config.yaml
encoder_norm: "layernorm"
encoder_head_dim: 64
encoder_bias: "none"
fusion: "prefix"
lr: 0.0015
Rows from block 9 of the audio encoder of a small audio captioner, named by matrix and row number. Rows with one number belong to one neuron. Each number is 500 + 40 x the weight over its row's rms, rounded and kept within 0 to 999. All counts start at 0. Numbers have three digits each.
After each neuron's rows are labels from the 100 clips, of 14976, where the neuron reaches its highest value: "top examples" is what is common among them; "lies over" is the class under the peak. Only what is clearly more common there than usual is listed. The data: synthesized solo parts of chorales (CocoChorales).
# fc1: MLP up (encoder.blocks.9.mlp.fc1.weight, 1024x256), inputs 0-85
# fc2: MLP down (encoder.blocks.9.mlp.fc2.weight, 256x1024, transposed), outputs 0-85

fc1.412:500464519577526411535479478543499506555455501534549502401548503498496445587513561417462494497481515455447486494504462506488439455498467488540525481523477514526506550498559529494519487491611545483415505442542416519483429510501529528516508416548437490472504416
fc2.412:530442632518503459502455431495498540618453463467478434488460466548490479522535493514543432509486527437469535496510516452472508430508535496468502491492517449492510491532503521464533499486534479503494507494477511494507534461471518490490495413500523504504499498
top examples: note G3; note D5; tuba; note A3
lies over: G3

fc1.419:517509557527502470543510503581449495535483490527553508461552478468471470517514547472435466479493509476490420487524499515526467477534467458535519520551489526489496437522503554529493469505553564470477507487506440537387493490535519538490507440532450480424498466
fc2.419:537474595550472439516488487526489530557449537520525502486484479526568485507459527455487504531457502482432471462540537569464490426525551510469493489465542503490509507452502474473566482467537527525525494469502505509485584504473510454439488366463519522460522517
top examples: note G3; note F3; note A3; note C4
lies over: F3; G3

fc1.324:550540468542503417515522522542510513463477506518493491482512556494479502529522548432541468530462551517536515470445493465497510637471539477506492444478530528524543580538513567506495477517484552477509516502523490402534441544598520475525475480502446486518524454
fc2.324:517512443464506490405482547499531544448511461515374445559526538550480526408502492509509485521558555474491447468526507487494489505479514554558529474409497494484496486531503545467459547509516527501502533492513544482544593505489486470518504516574497524452473454
top examples: note G#3; note A#3; bassoon; note F#3
lies over: A#3

fc1.712:488457511498500443485579529562486531546476510519519504503501491449427487478539529524541484541424473537519447484502429518451444514508513492522505510510515508484476530530531525477511509543592464487520547478522477458399499511523453506528461529515460459523510488
fc2.712:522422414555484533489482453485532498562478473564569469585530500469508474519477546565564502517513449465536503543462473502488400488474533485493576423540527589516485512476567453526509454485507505529554519505538485542515463464508479473461506498503526472540499493
top examples: note D#3; tuba; note A#3; note G#3
lies over: silence; D#3

fc1.387:515540512520481479535509564560488515471538490510462513487506487500525523559505479455477497467531547471500483446506475534457493515496455448528486549533499498488461540565476463429546465471558473443420579529465476441417522461521533514577465435534503446480480512
fc2.387:476470510524503492534487494468476427457537501487424469431492498596503489531499498507520534532573541516411498483492471567493500513534505464524521493398500444502489479557504446498525454492511498476493511494507464516503433497478480494498469468523465478512523507
top examples: note D#3; cello; note A#3; note G#3
lies over: D#3

fc1.100:482493521473506547531529535554426511553528478520562407494509499468462487470477527526530431531538535439501460517498547547451534479503507486510476500537493497481498519527567482519530465550501524517523512508487416534504469448472412521511471493510458486547528514
fc2.100:515499478474493560439461589519486458442587503518403470515506511511515487499503548498514559527534533514437491523453537626515525511511463465529507521439523537486519509651509499466396471447484526514465486559505535484505608483542511514525495436510503489436484498
top examples: note A#5; note G#5; flute; note G5
lies over: A#5

fc1.737:439459467511508532508522475508415491510567426524504423471502483462450502466473495512551571506545489475425440553617569547479535418562490523538475522540498453509472472490530458527495504524570498497472506514531458551453522428437491554494577495490540503530486502
fc2.737:483483495503529525413521489496483585402507497487343509543519492538489548434505457491524536475530539482432477530533497484501489496511503511540492494394449409489500492518517562469474504485508475538546527522510539487532546497510503511509474496511512519485510507
top examples: note G#3; note A#3; tuba; instrument: bassoon
lies over: G#3

fc1.570:563488557561506526500559487534459563573528513511471526415512517480501528523539570516495506555449499501536476446517446497538447502513496437468516506495517481470531528496495523494556408476495499487491507437492496502420463498488499560487452413502481475460502474
fc2.570:458497623534482444502529503444498504526411514542509563507508447543539539499514448487492558469482447570506488538478470455496509482468490492449465519501518554448445491472510554470524450525487524487452511462511577523466552518481463524520485463525459478421536504
top examples: note G3; bassoon; cello
lies over: silence

fc1.565:466514561466494534511541571570436530567533474507547438492497512489458524512531524518519480538507497479523444467499550507474517483534475489466492503532523459487512522551550492502521414570499495501519564499449450505431505477470419544519488450487481455481507519
fc2.565:514492530530521527431506513537502459438560487484405519473539432501506455471528502497472539553540527541471502487492503586563524530496506511532517488449505548468512466585544532466439467468493547502470463549512546508500580519539557531475478450509489506485515473
top examples: note A#5; note G#5; note G5; flute
lies over: silence; A#5

fc1.7:493522570470487521527520576555439534536504448515546433477522515472478529518511479503504467514478501440486446476465558504465533482519495479498495517531520413493517531520556479511533453545512460487533575510457432500420490438475442540544501462496448472468515510
fc2.7:487480493505469533415475550555507499448589461542400516470509441484522450481516513511467511525582543516491490525467549571552545515485484527498487493472493559467466503592531561460442470479519518522473450513493525526481572489536518491500506454523526486448461475
top examples: note A#5; note G#5; note G5; instrument: trumpet
lies over: silence

fc1.735:418460480495520535513531554520419501544557422518532388495495486491453477476469530527543537527540501470459456542575542580444521461585491493501475519529463500502470485508550454505534465536585487534455505502515488521503472434442424547506543486511521498573517508
fc2.735:468484528480486469472507558470507593485481521435417500577503476533518548548514515514522563474528456520430514530498534489506547508503472496532497503458503403477567470547489546481488452480460454477469543546462533448527566518539499494489502458488515540473475511
top examples: tuba; note A#3; note C4; note G#3
lies over: silence

fc1.10:580506464514538437525556537502504571501483512505471466494506590472470553485528511432540489552441508537528509499469481510507480593477593441486450472484535512522497544482547559487529480483499526511530496509485528382524447514578477473489483501475472487530529476
fc2.10:483502492470548504447487484485480545371470503542419477605442486549507521446490493507437509473504568387479436483517474485493512540479509532474532525443497441521477510478538477514496557540501546512465529484506507479488527520459487456502515531482470509447546457
top examples: note G#3; bassoon; note A#3; note F#3
lies over: silence

fc1.453:462554542430537482520525569550512573537474494447540497496542507463472499505475475428437454504535553501520438453489540521439531471537480444494383444529541496556498561558501542472520452568530538455523638535507488503455537499578486511535546451529498456494479508
fc2.453:486469566516539475467481491522509522530449488518572501580467523386439451470532509480499461519534512496464492488523448512501535472524486527504554491477489559525463537433504509516539460466554485474470508503504500565454554477539488526490480477501510531541522519
top examples: cello; note D#4; note E4; note D4
lies over: D#4; E4

fc1.663:494470539564538538598520448462528486568545484473471424383499543485487469502542595436525526488497548440409525497562484576519514506516554475507498496489485477548479542472494492495546468487488532558427482507515503490519495509441468497494529438516516521494561425
fc2.663:513451512499473485446525559522515607490418453480473493558465486499462516498503502494473546469573515476490439531548462433471489469524518499509554486416512542480551557460479558498554484466464457478484542469550530463484537508485497481474433467472494450549500436
top examples: tuba; note G#4; clarinet
lies over: G#4

fc1.176:483504521528535497556506525530489499570455460532552489452540536517450502564515548451446481544529490506509461478508464487493447456586482482495505446544448506528484524503543553518578392480541523519416518466519452531431455503578497581485485441576463484433482474
fc2.176:517475581558504516488464456514474493568496507549488530489499529575501511544508441505457500438476496475495517468507534509532536456497449536482512499514520454520515504534526589469515492519567471466520491500488501479511467528510478486477471383511496474464517474
top examples: note G3; tuba; note A3; note C4
lies over: silence

fc1.302:571518572449506489544627519503425529500489438523449465484550497535520534534502454479439541506501580468501484484519524528500441479472517387491486519484528489527532517544584523518477508520594508487483620499532476486401512527553440566474527439520409477496476454
fc2.302:553466592482480522528504480448475538507555537438521479433496460483477496555498487480463437495455543457494515507562496501579519474532454506488489507595510439486459487540432594496442513474479526549533478449519526497476504540488521454559474472474521504487487509
top examples: note F5; violin; note G4
lies over: F5; G4

fc1.562:508495558524543444546506519544433517525498492521539521481538481479472486508517521460427490480474517504505438487545502567511435462522474460519515557521514525490515478537536517501489491526564549455476528482507451526416477474527518552502503412542419498423490444
fc2.562:538484627523464512564519466502480516556500486510493463486489490507532487501471567439467460516512510518424539539509523538472497480534558499467479493454492486469465484457523517488549515451482533524487450506540495511443605483481495459445459400463537552520562497
top examples: note G3; note F3; note D#5
lies over: F3

fc1.326:449440499505508549506515436463450495532580447498500425471489503494477490455469480536534551517522505462441481550633558564479524391559528506535441514521485423511486465463535440515507516535536500529491505489523473559476501432416479541485579505483558518570489490
fc2.326:494539470472518492435484516475490558439481532500389487535507503524463586427461465484555549494496512482408468505502503477501499500485509509509455512400501402488499522496484535502496507511504456477497539524492533491540595499472506482496522516521482541476467518
top examples: note G#3; note A#3; tuba
lies over: G#3

fc1.210:509489520507523480485514511489515582511501508454495480464498528506481447498455465507462515509493564485464461489527543522502465481523502405493436500544431465555459509482592569423540467481548510520428558482479526483492492471451441529518596499514489489508533450
fc2.210:499497437495469496550535503502527429453489514479507493583490397429478566521541589518536503398572504496411526568526472506465450499468495431567501584518481480511437518433453393516531492546524514508495427553509530471410520525505487469438515529475454491499503491
top examples: note G#5; flute; note F#5; note G5
lies over: G#5

fc1.539:450446476529504435474503479464455610532503518485520533456516523460481499480489508504454507569415500508548505499470469481504445470473535492506510443509556496537505508451481516422527524482547459447537506453496519480531428537480535451557490488474498531550534471
fc2.539:495506505504492486446526432531495449506512476477485556450548512441482490498533514501466532499399556482435500533477507507566477511479515486500546537453527419515510535441540582488460556509496534536466447459480548494511502491475537505514538449511517474549485445
top examples: cello; note F3; note G3; note A#3
lies over: F3

fc1.381:486459542468607404514535489503484534452506423470509522506503491415485497518534530495495496460428506528497502549547453597544456489564559460463463552537524487503454472541487477425492517567611480498472540514462457450458451468561429522502498512480424499504603460
fc2.381:459501420508467514527511513469507509484446536460555536564530489420484539519437507502439446539502482540528532528464452530487504465527469512529514514516521562490491529471483482535534494451522554511449473490523474490489431534558486511481469498476524521513561559
top examples: note F5; flute; note D#5; trumpet
lies over: silence

fc1.85:510490509513537496547551499503499582545472464494464459445493549490488484490492515479490518509496526465469499492542497512477454509574543400470458473522453512543461537473523509468606417449543496515409520515529513459491461472506433513461548492509477483472540462
fc2.85:461513483568495552542552463526517500418492564539457479536431525468492553502500505481546597506438445551452549480532449520443487513513451485481484477409528461534528543398486396520540495504485483442541498513513521475433486514445496518473539517541528497579571526
top examples: note G#5; trumpet; note F#5
lies over: G#5

fc1.457:475485497554504501467557493536494513540495527528504525514483497467433476452575576507547531529448478540487443459509473510509459548528469507528537484491555539502525494541505572511454512557522506474520533472515527459450564551478475513510512493465507499476488466
fc2.457:498480410524530545405511462509504467539476451556512546531508470437491471468524502493495451485504485507596483554452508515470523499509529535468501507495521635448462498614494474505397491491507529542485498530480442516534519499541518503481523493502530465503475496
top examples: note D#3; cello; double bass
lies over: D#3

fc1.211:490487590505531452611479478505517601545463508497495446473488525495511455557556495378520499484468514475444509479490413524420448494497531491557508505484484444516457546460557475459544528575548449550464555511554411481415468467540466449536488490531432499516520455
fc2.211:520457527473476435493490462505492489555572508486541401545503457428487478540514506499525392509526517387498461520490539562477513540507525494523442530537524428493493475592476461477504511483484485481504504484522496551497544541506529513541540429533520515524475493
top examples: tuba; note D3; note D4; note A3
lies over: D3; D4

fc1.756:469497533549521441589493496564471525496477459491517475437558466482453485507483513424453498493499509508476415490540476504507455507555515515513478527565466494514453471516528549488519475507542515511414525485494483501413483472533503518515492487549434476494512466
fc2.756:545473560530427455548525523515486529538500529485563490495477466496529490539477486449462482557512524471451507491493550552487492450462526519514511541539528468436501495455543493458597478536516508502473455455479509522511562496531519451443504323486488584477524460
top examples: note G3; note C4; note F3; note A#3
lies over: F3