A small audio captioner, trained from scratch: encoder depths [2, 5, 5].
Rows from block 7 of the audio encoder of a small audio captioner, named by matrix and row number. Rows with one number belong to one neuron. Each number is 128 + 32 x the weight over its row's rms, rounded and kept within 0 to 255. All counts start at 0. Numbers have three digits each. After the name is the row's rms in percent of the matrix's.
Before each neuron's rows are labels from the 100 clips, of 14976, where the neuron reaches its highest value: "peak on" is the class under the peak. Only what is clearly more common there than usual is listed. The data: synthesized solo parts of chorales (CocoChorales).
# fc1: MLP up (encoder.blocks.7.mlp.fc1.weight, 1024x256), inputs 192-255
# fc2: MLP down (encoder.blocks.7.mlp.fc2.weight, 256x1024, transposed), outputs 192-255

peak on: C#4; D4
fc1.449 126:067124141118137108130035129149095076152189115122088150217120129133120147185128174145152136135091098049091109144120129156153123167158145134225097143133122149111136220129186164090113098127144061
fc2.449 111:130130106078108119232102179164180075138130113086157130171064111185141119171129138157184137127151146102122150108123164100080102149145107223113118128140163149170083132117123119183104112142140157

peak on: silence
fc1.143 141:101143123133090142138120126180135101118173141153160128205116171099076078113134160131071134179141113095141125168082108136074084174125085145131131193174121122130144215200118127104073047113091136
fc2.143 113:114108121026130145218109095119124122130134108083132145230031149091104138117135114111065132130105130158127130103113145109125146124057137115112138124132105138046132136127098091008093146130141117

peak on: silence
fc1.542 106:138125118138178149101132102123095137138181110152114128134130145140103147120183177127088090140110109071122153209106135174148155115156118134129092156126119126128195115166196073087109111156138143
fc2.542 111:117152105080156115097092129136084147144135159109142142079133127133132178116102109166122171133118104167101147116132158082097133093149166118105104102145143170099147119189100127107093100116162157

peak on: C#3
fc1.376 111:176129124144110161069134161124094119162147065118159194158075136142141126128136143142107155125120136092121100160145136116114146134178109121176088144190123126142136200147135076053110105147153114
fc2.376 119:090147152081173157031157106159070164131166125109094057175148117109118152108151178103171169140195140090133123092158101127152105147120111081229110131120113044122170125110128119021180110168089135

peak on: silence
fc1.227 104:162135137185138189131153168121132090127123137128141155129124155120102070140116136152079143117152148131158104117135153111098104133153090112130057117146185120152157153144115131057099132188133122
fc2.227 112:172086126129146117149106187139185179153141155148132122123159142118080111073125106118187074141125110118081113154187143161144164114108149155154128176146116114165089156130105190195110118073129164

peak on: A#2; A2
fc1.64 107:109134145162142167123089161111142102130110112108142121119155172158100127136158147110135097135124158103116056139141105169102115134145079112159099207136124171136109150124161100104054062156185102
fc2.64 108:133111154169139100103135123114190148123084113127106153188173103107105094151163122108113129160098134161129134151190098136123132102113166138163123092089085052159150162097178166136122156194093138

peak on: C#4; D4
fc1.243 117:070120144120153115112027108156106103149191117117065141222110111115128125184134179146154140134110085057092112170105125135144129169161156144220099152111118159112169211148183140085114094146098099
fc2.243 100:147159095123115100192085127154178106126141113116162148162089138192143086124093129153208101110134178113169152110135134144120117108183154173129094094135137142174082176098128148192104161163148152

peak on: silence
fc1.738 064:145128169173173152124129156181061112169162110137124164183130187142083129138074165159113147154100126131104098159130168141144129121153074162183138152179165124152159183197113067091103138153146094
fc2.738 072:091125124164137098109159044116140152158132140127135122095114177155098220127098227081142137144195105135168078099155115164137147101187100089074142142117125131162169140058169170138141250158132133

peak on: C#3; G#4
fc1.19 122:135119155170134117138135152163117184117134086114079154168077152106125129124118112194145150106118159141153132114100130194111143126152111206127063143148186117191239113140148121112098092211135153
fc2.19 125:138151145181162106215156126130168124157126140151152102080022171133081137126128149134188034129059127095111152136093172093112130140139138118130127149106115149163078109154115130161146132139148164

peak on: C#3
fc1.710 135:149111168148131105152121182155108176124146054093058155184070162103142122137124125195153158103127142114159138126110121163092185122166116216127058150144156123180233130135155109122107102208128141
fc2.710 135:128171138218149123224157148112148153118112152173136102022073179163083125126107123130154061138082105095136152139113189133115115160135117144094143148128115140161095099118088160206163111150170134

peak on: A#2; A2
fc1.494 107:084115140149153161106099152137115153120130122127087116122172145146111134106142156134120160116077129125142099147094132179103143126152097131135099161112150181131087129124150086093129119189150110
fc2.494 111:119110118135136090061134168178170134146087118087081122200161151060126118080158164120185134103106114100143128080177146141113098158067152105173181151111094059110113153133155154139078098156115166

peak on: A#2; A2
fc1.301 132:099121131151149143140082183122146108115116109117115118120172157140122125111160176106099132117116156100118061143131093177091130140156093117131126192121122199118107155131150100104087064149168101
fc2.301 126:148129168200121121166142148113249131130121128147086149198218098116067104126086169143120146139101125133103142103188122147110158120095161091163104119115128104160098132088191152153102181170106141

peak on: C4
fc1.87 110:181105167135118180060115103098051163182135096141148125126129106180143136170119130121155095162081151107087147128078186122197121104126106129148144219153130127147176105176132090123122078147143131
fc2.87 115:160137088138176088220090135122114167174123167105106093100193137092109128142124119150166112132139166113071101163119136116129139129149160102131114118104132107105153160076120119099172189165132186

peak on: C4; G#3
fc1.365 103:137101138167127180136082151108087127120149083123152142158114162120109138143113139097126115199099134074138175148061158139101149092138091139154135186156115145158141172193177088066090067112208117
fc2.365 120:112052127141167142141109137142052134152177158144166141140214121119068142159068116126225112125142150090108120126131126203183117115132117063181151109107145134111185125130099095131091089089149130

peak on: silence
fc1.535 123:156116101124167136106145088137080151122206121150094125134103132119139141102186163161100128120112122073117149186138117187160162132151134135114120123119142177129199100136208046084129104157138135
fc2.535 106:118157135129166116140120067110082129115133150139153124037163150122101101063141116122065127182106131132134226169111167125085110171141092118112151134135139159101103087085127152126161098127142103

peak on: C5
fc1.305 136:131155164131081145132141101121146111133163104151089145189094133104085141117081134151066122158068174162154133107085204158117137117183114122110109118193120089124174153176111165125109094130060146
fc2.305 142:146128135116149146126081125145082139117106124203134155133085142113113125076129090118149079090135142119106106099119097119114139175181127140167136057126116166050181152125083116132164153139111119

peak on: silence
fc1.394 126:123149128139166124149117127128128116155140116123106128109164210163098148122169216065093090178065152112127123165114101135121170119125106109140163188104110148100105137130154078112128113120149096
fc2.394 132:105147110172090133200159119146227120148110159113113094077159170105109197123104176149096126123116098120139111100106154132150121128150139129108117141114091177161127079115173153228152123144105091

peak on: G5
fc1.74 114:118114150144120134129105119117115102125178088134162183121130174149101152113159176084127106165068138065141115151111162182153140118120096136157122144177123144139116135127188137134095049100166077
fc2.74 130:104114138208127199157156076107156120111115149173120108022137151144142173121148154104073157135109168111123124154126137149191126116074137043164099135102155132109183137117131132104123133127079156

peak on: G5
fc1.455 090:110103117150149154099071134131052133121139127158081141165122139132084100191122213118102115168111125082150136127085171122135149122157104153158100144096151184098193155123129126009096131132146128
fc2.455 103:148121074116152148181073179122142106115150135113148144073153118148109135134108105114162174140175063155153093148180161124165115050164083118103143137165206158121150188146147158134094113079164121

peak on: C#4
fc1.361 125:150099098115167129091144080142093170139219126163073120130118126115130128135171161173116137123114105125085152155144126179175137160173143115111168129112170172128197108143200053084133108155125121
fc2.361 111:120169142155117139163104105154078133139110135151135105000181143167103140132201149164080110142140149106149153108113146122135150166159138123184103137132132121081112067125095170181147079108198129

peak on: G5
fc1.109 121:104091190162123140131074137134130127118171075162115212142149152142090132158119177122085121145099098084140104141113183137131160098127115151142119143160137124137159159130158143131096079139147096
fc2.109 125:107101106165089144189124084121121110136134198149126142024151154138139185105102102130059116137099194095124114134123116158148059162155162050164155108122145140089190130095125109139144154093103123

peak on: G5
fc1.253 110:119121141168132128135065186103117122137114101117142137126122169142062119163149186092089094160077139081145118125138129160106147091161094120163101215136106172114103155129145136080073114106161150
fc2.253 123:123049119209141110118136100111186114174124132125130121132137155120124106109104098122199117140096184128118114062144117160136114102141158094176122152097084093170213145090161094215112114124123134

peak on: A#2; A2
fc1.513 127:094115121143164131156090194128156105106116108115120119124155164146109111107169194104083127113119136114127078117132093156104136141136094118122114184132123184125119158139163104099108072137187107
fc2.513 129:146161192195151128128174134136234159095101104147122154188204112138089103155116132128145104141095098138133155145175116138102121135136174139147113123109132063199104115096188136178172144135130140

peak on: C#4
fc1.82 106:170120153140137193053150133122075135179159088121156201140121136170135093136144153151103107127101157075098103147114155114144124143165126138158101178157139131171140161134139087114139092147131110
fc2.82 125:133148091136154119100142159141078116087142111129093096155113122151123105117078154159161125142171137116126176082158122135155136124105180069162151081105139101094096116156072123062166064090129138

peak on: C#4
fc1.754 106:145083118183130150113146174144134077068103071158118184142116178149077119111148179170076161155146124102132112124149136117124139098193117146143095110155189146128172183129100121095121136115176080
fc2.754 116:111119140091140108183160215158170110130140093100137116168150159155150101123181162107119154147128119140139155158183095177190147092168091134141086158139152123123157051107122142171080155184128159

peak on: C5; A#3
fc1.760 107:169120140142096127065136113154144069094118090134112152139098155190087127083141142160109120144120161129102080139150148184185101127154103114128111184160164138144154127129167112132054101131102107
fc2.760 110:109092143030130114147136131072086090176144157124101127170121155165121181158148084182099153139152176099141128095120104151083100096115143111149073114110119196089166126140136108133115178119127100

peak on: A#2; A2
fc1.444 131:095127123145164145135080175127151121124129113105100115117161147148124125115171175106098111117092158107119063139130093174107146151160111119132122182110125195116105145138156096107101056148177104
fc2.444 129:155146164192141096131140156135229170120104103165093147207211090106090133122120130110109133112109129149121151148184127107106112132074166110129105097100135105182089144111176106157098150185135145

peak on: C4
fc1.321 110:096069144150113135078081145143085097084101084165121125139173119170108145190090227144075145141132099119105122095081148103157148092161121122140125146111142149099151119112124152073132152170115089
fc2.321 135:161107071157149079141090149145143160114137136149146125078192177073124145131058117110110099112155070181126157135045072173070155147090169091092065145077154144062192092132115114096095126175113120

peak on: C4; C5
fc1.359 105:142104126184105132146104131144091109121143083150139164169144202107105155151106157109116148187067152115123144145061152170123145101143079146167186190199131128145120166192178110069111104128198061
fc2.359 120:135139129101135159124158081160046129123072116097075080149168164105133117115182136120200132152140161119076119132082153149124125096152142090148104088099108160121193156097183132145142142115112105

peak on: C#3
fc1.466 120:155098172181171126130134143175078226143124073104065147134075160096134097136093123187130159103086141139118152124090125132090176111123115216152081183130181122225221113153134072110123124212122151
fc2.466 130:114152142191092135212155145088067188120092147126115105110084190149097110109095130137192097150125099111119131094099141095099124150190108149125127157153085135199142123124093107167127108126099115

peak on: G5
fc1.549 114:114079173155132142132112129129134089103121089124139199137130181127045122155134175117076108173122131075153112111105164121123147103120123173145073141159134132136164151113149161106120103100163110
fc2.549 119:054126091184110118124139051086127102107107144178126105050150192151141165111081100214085112144096111106130108126103166184150160168134132029145165141113179124110132148111114111167148141164108118

peak on: A#2; A2
fc1.646 124:104130140132191162120100149146141096147130122116118144129166180188126116100173154117094109124119142102108022135124118178145126163164082134128117192126161197128110141134134084131124045132183090
fc2.646 122:128169126181155101141120161098240115132111131195103176147165098079087097079124138126129101146162101097130134183155131126116131172099166146147119141105172131200088193119204147181068177168142141

peak on: C#3
fc1.685 118:185136164137105145062138171111030114161153060111150205178131143176139147137117166145113118132109154085124101169139165108145150118158112125161109148182127128128142184148096079098144132146131089
fc2.685 124:106130124075150116074119108120054149103159101070099072185116102131130111061121136141176164150169113116118136113157114138204129177108149097159133090095144085122133121127176119060134123112122162

peak on: C5; C4
fc1.230 111:138107172163115137100073123144056122149151107123126169177120133128112100157089146135136143169109102102099118166120178119100130111123094153213149227157126137173161166163160057060071132164161096
fc2.230 120:131152116107078099038158071115082124129110112074134067153183153107095142111102151177187169122175146165128103121140136156141168166152106094132157136125109118144112156140238076073093125154104128

peak on: C4
fc1.680 104:152079157141121184097108131130059121136131101139109136188123123155109135141113178129136150183081158119116119119064180131177132098160101160178143189157151155165180124182162093088139122136143098
fc2.680 129:158136167132184040131130137120114160154132104081130099129210058137096088109135165140162135119114200138092127127137142095136102144115125061161135130099119137093162140133167188116138135089161221

peak on: C#4
fc1.508 118:125128107166139105119139114146095167096176103187091133134137122134121148124122174181124151119091113155087136147136157166178153105170142117110176099146156112119190120159166083113147143186105095
fc2.508 109:101144132192148127147117081154125157098161141129151145058160127132148089120163132168116191142062140135085188115105137090116125112130136066079113123125098110109128133125151134152110144121137188

peak on: G5
fc1.402 116:126119142179131129080105103139134123133148066154151199149105169127087139157144122128118114156089126085104123113088163162122136151128119173147076154185142108177137163126170159125110072125149105
fc2.402 119:121096138159125108138110129100088146160114147195083167056138209092127124116087125085107099109133092106146133136133136096107139138083113086128147126139115090044177166104076093147136137176132149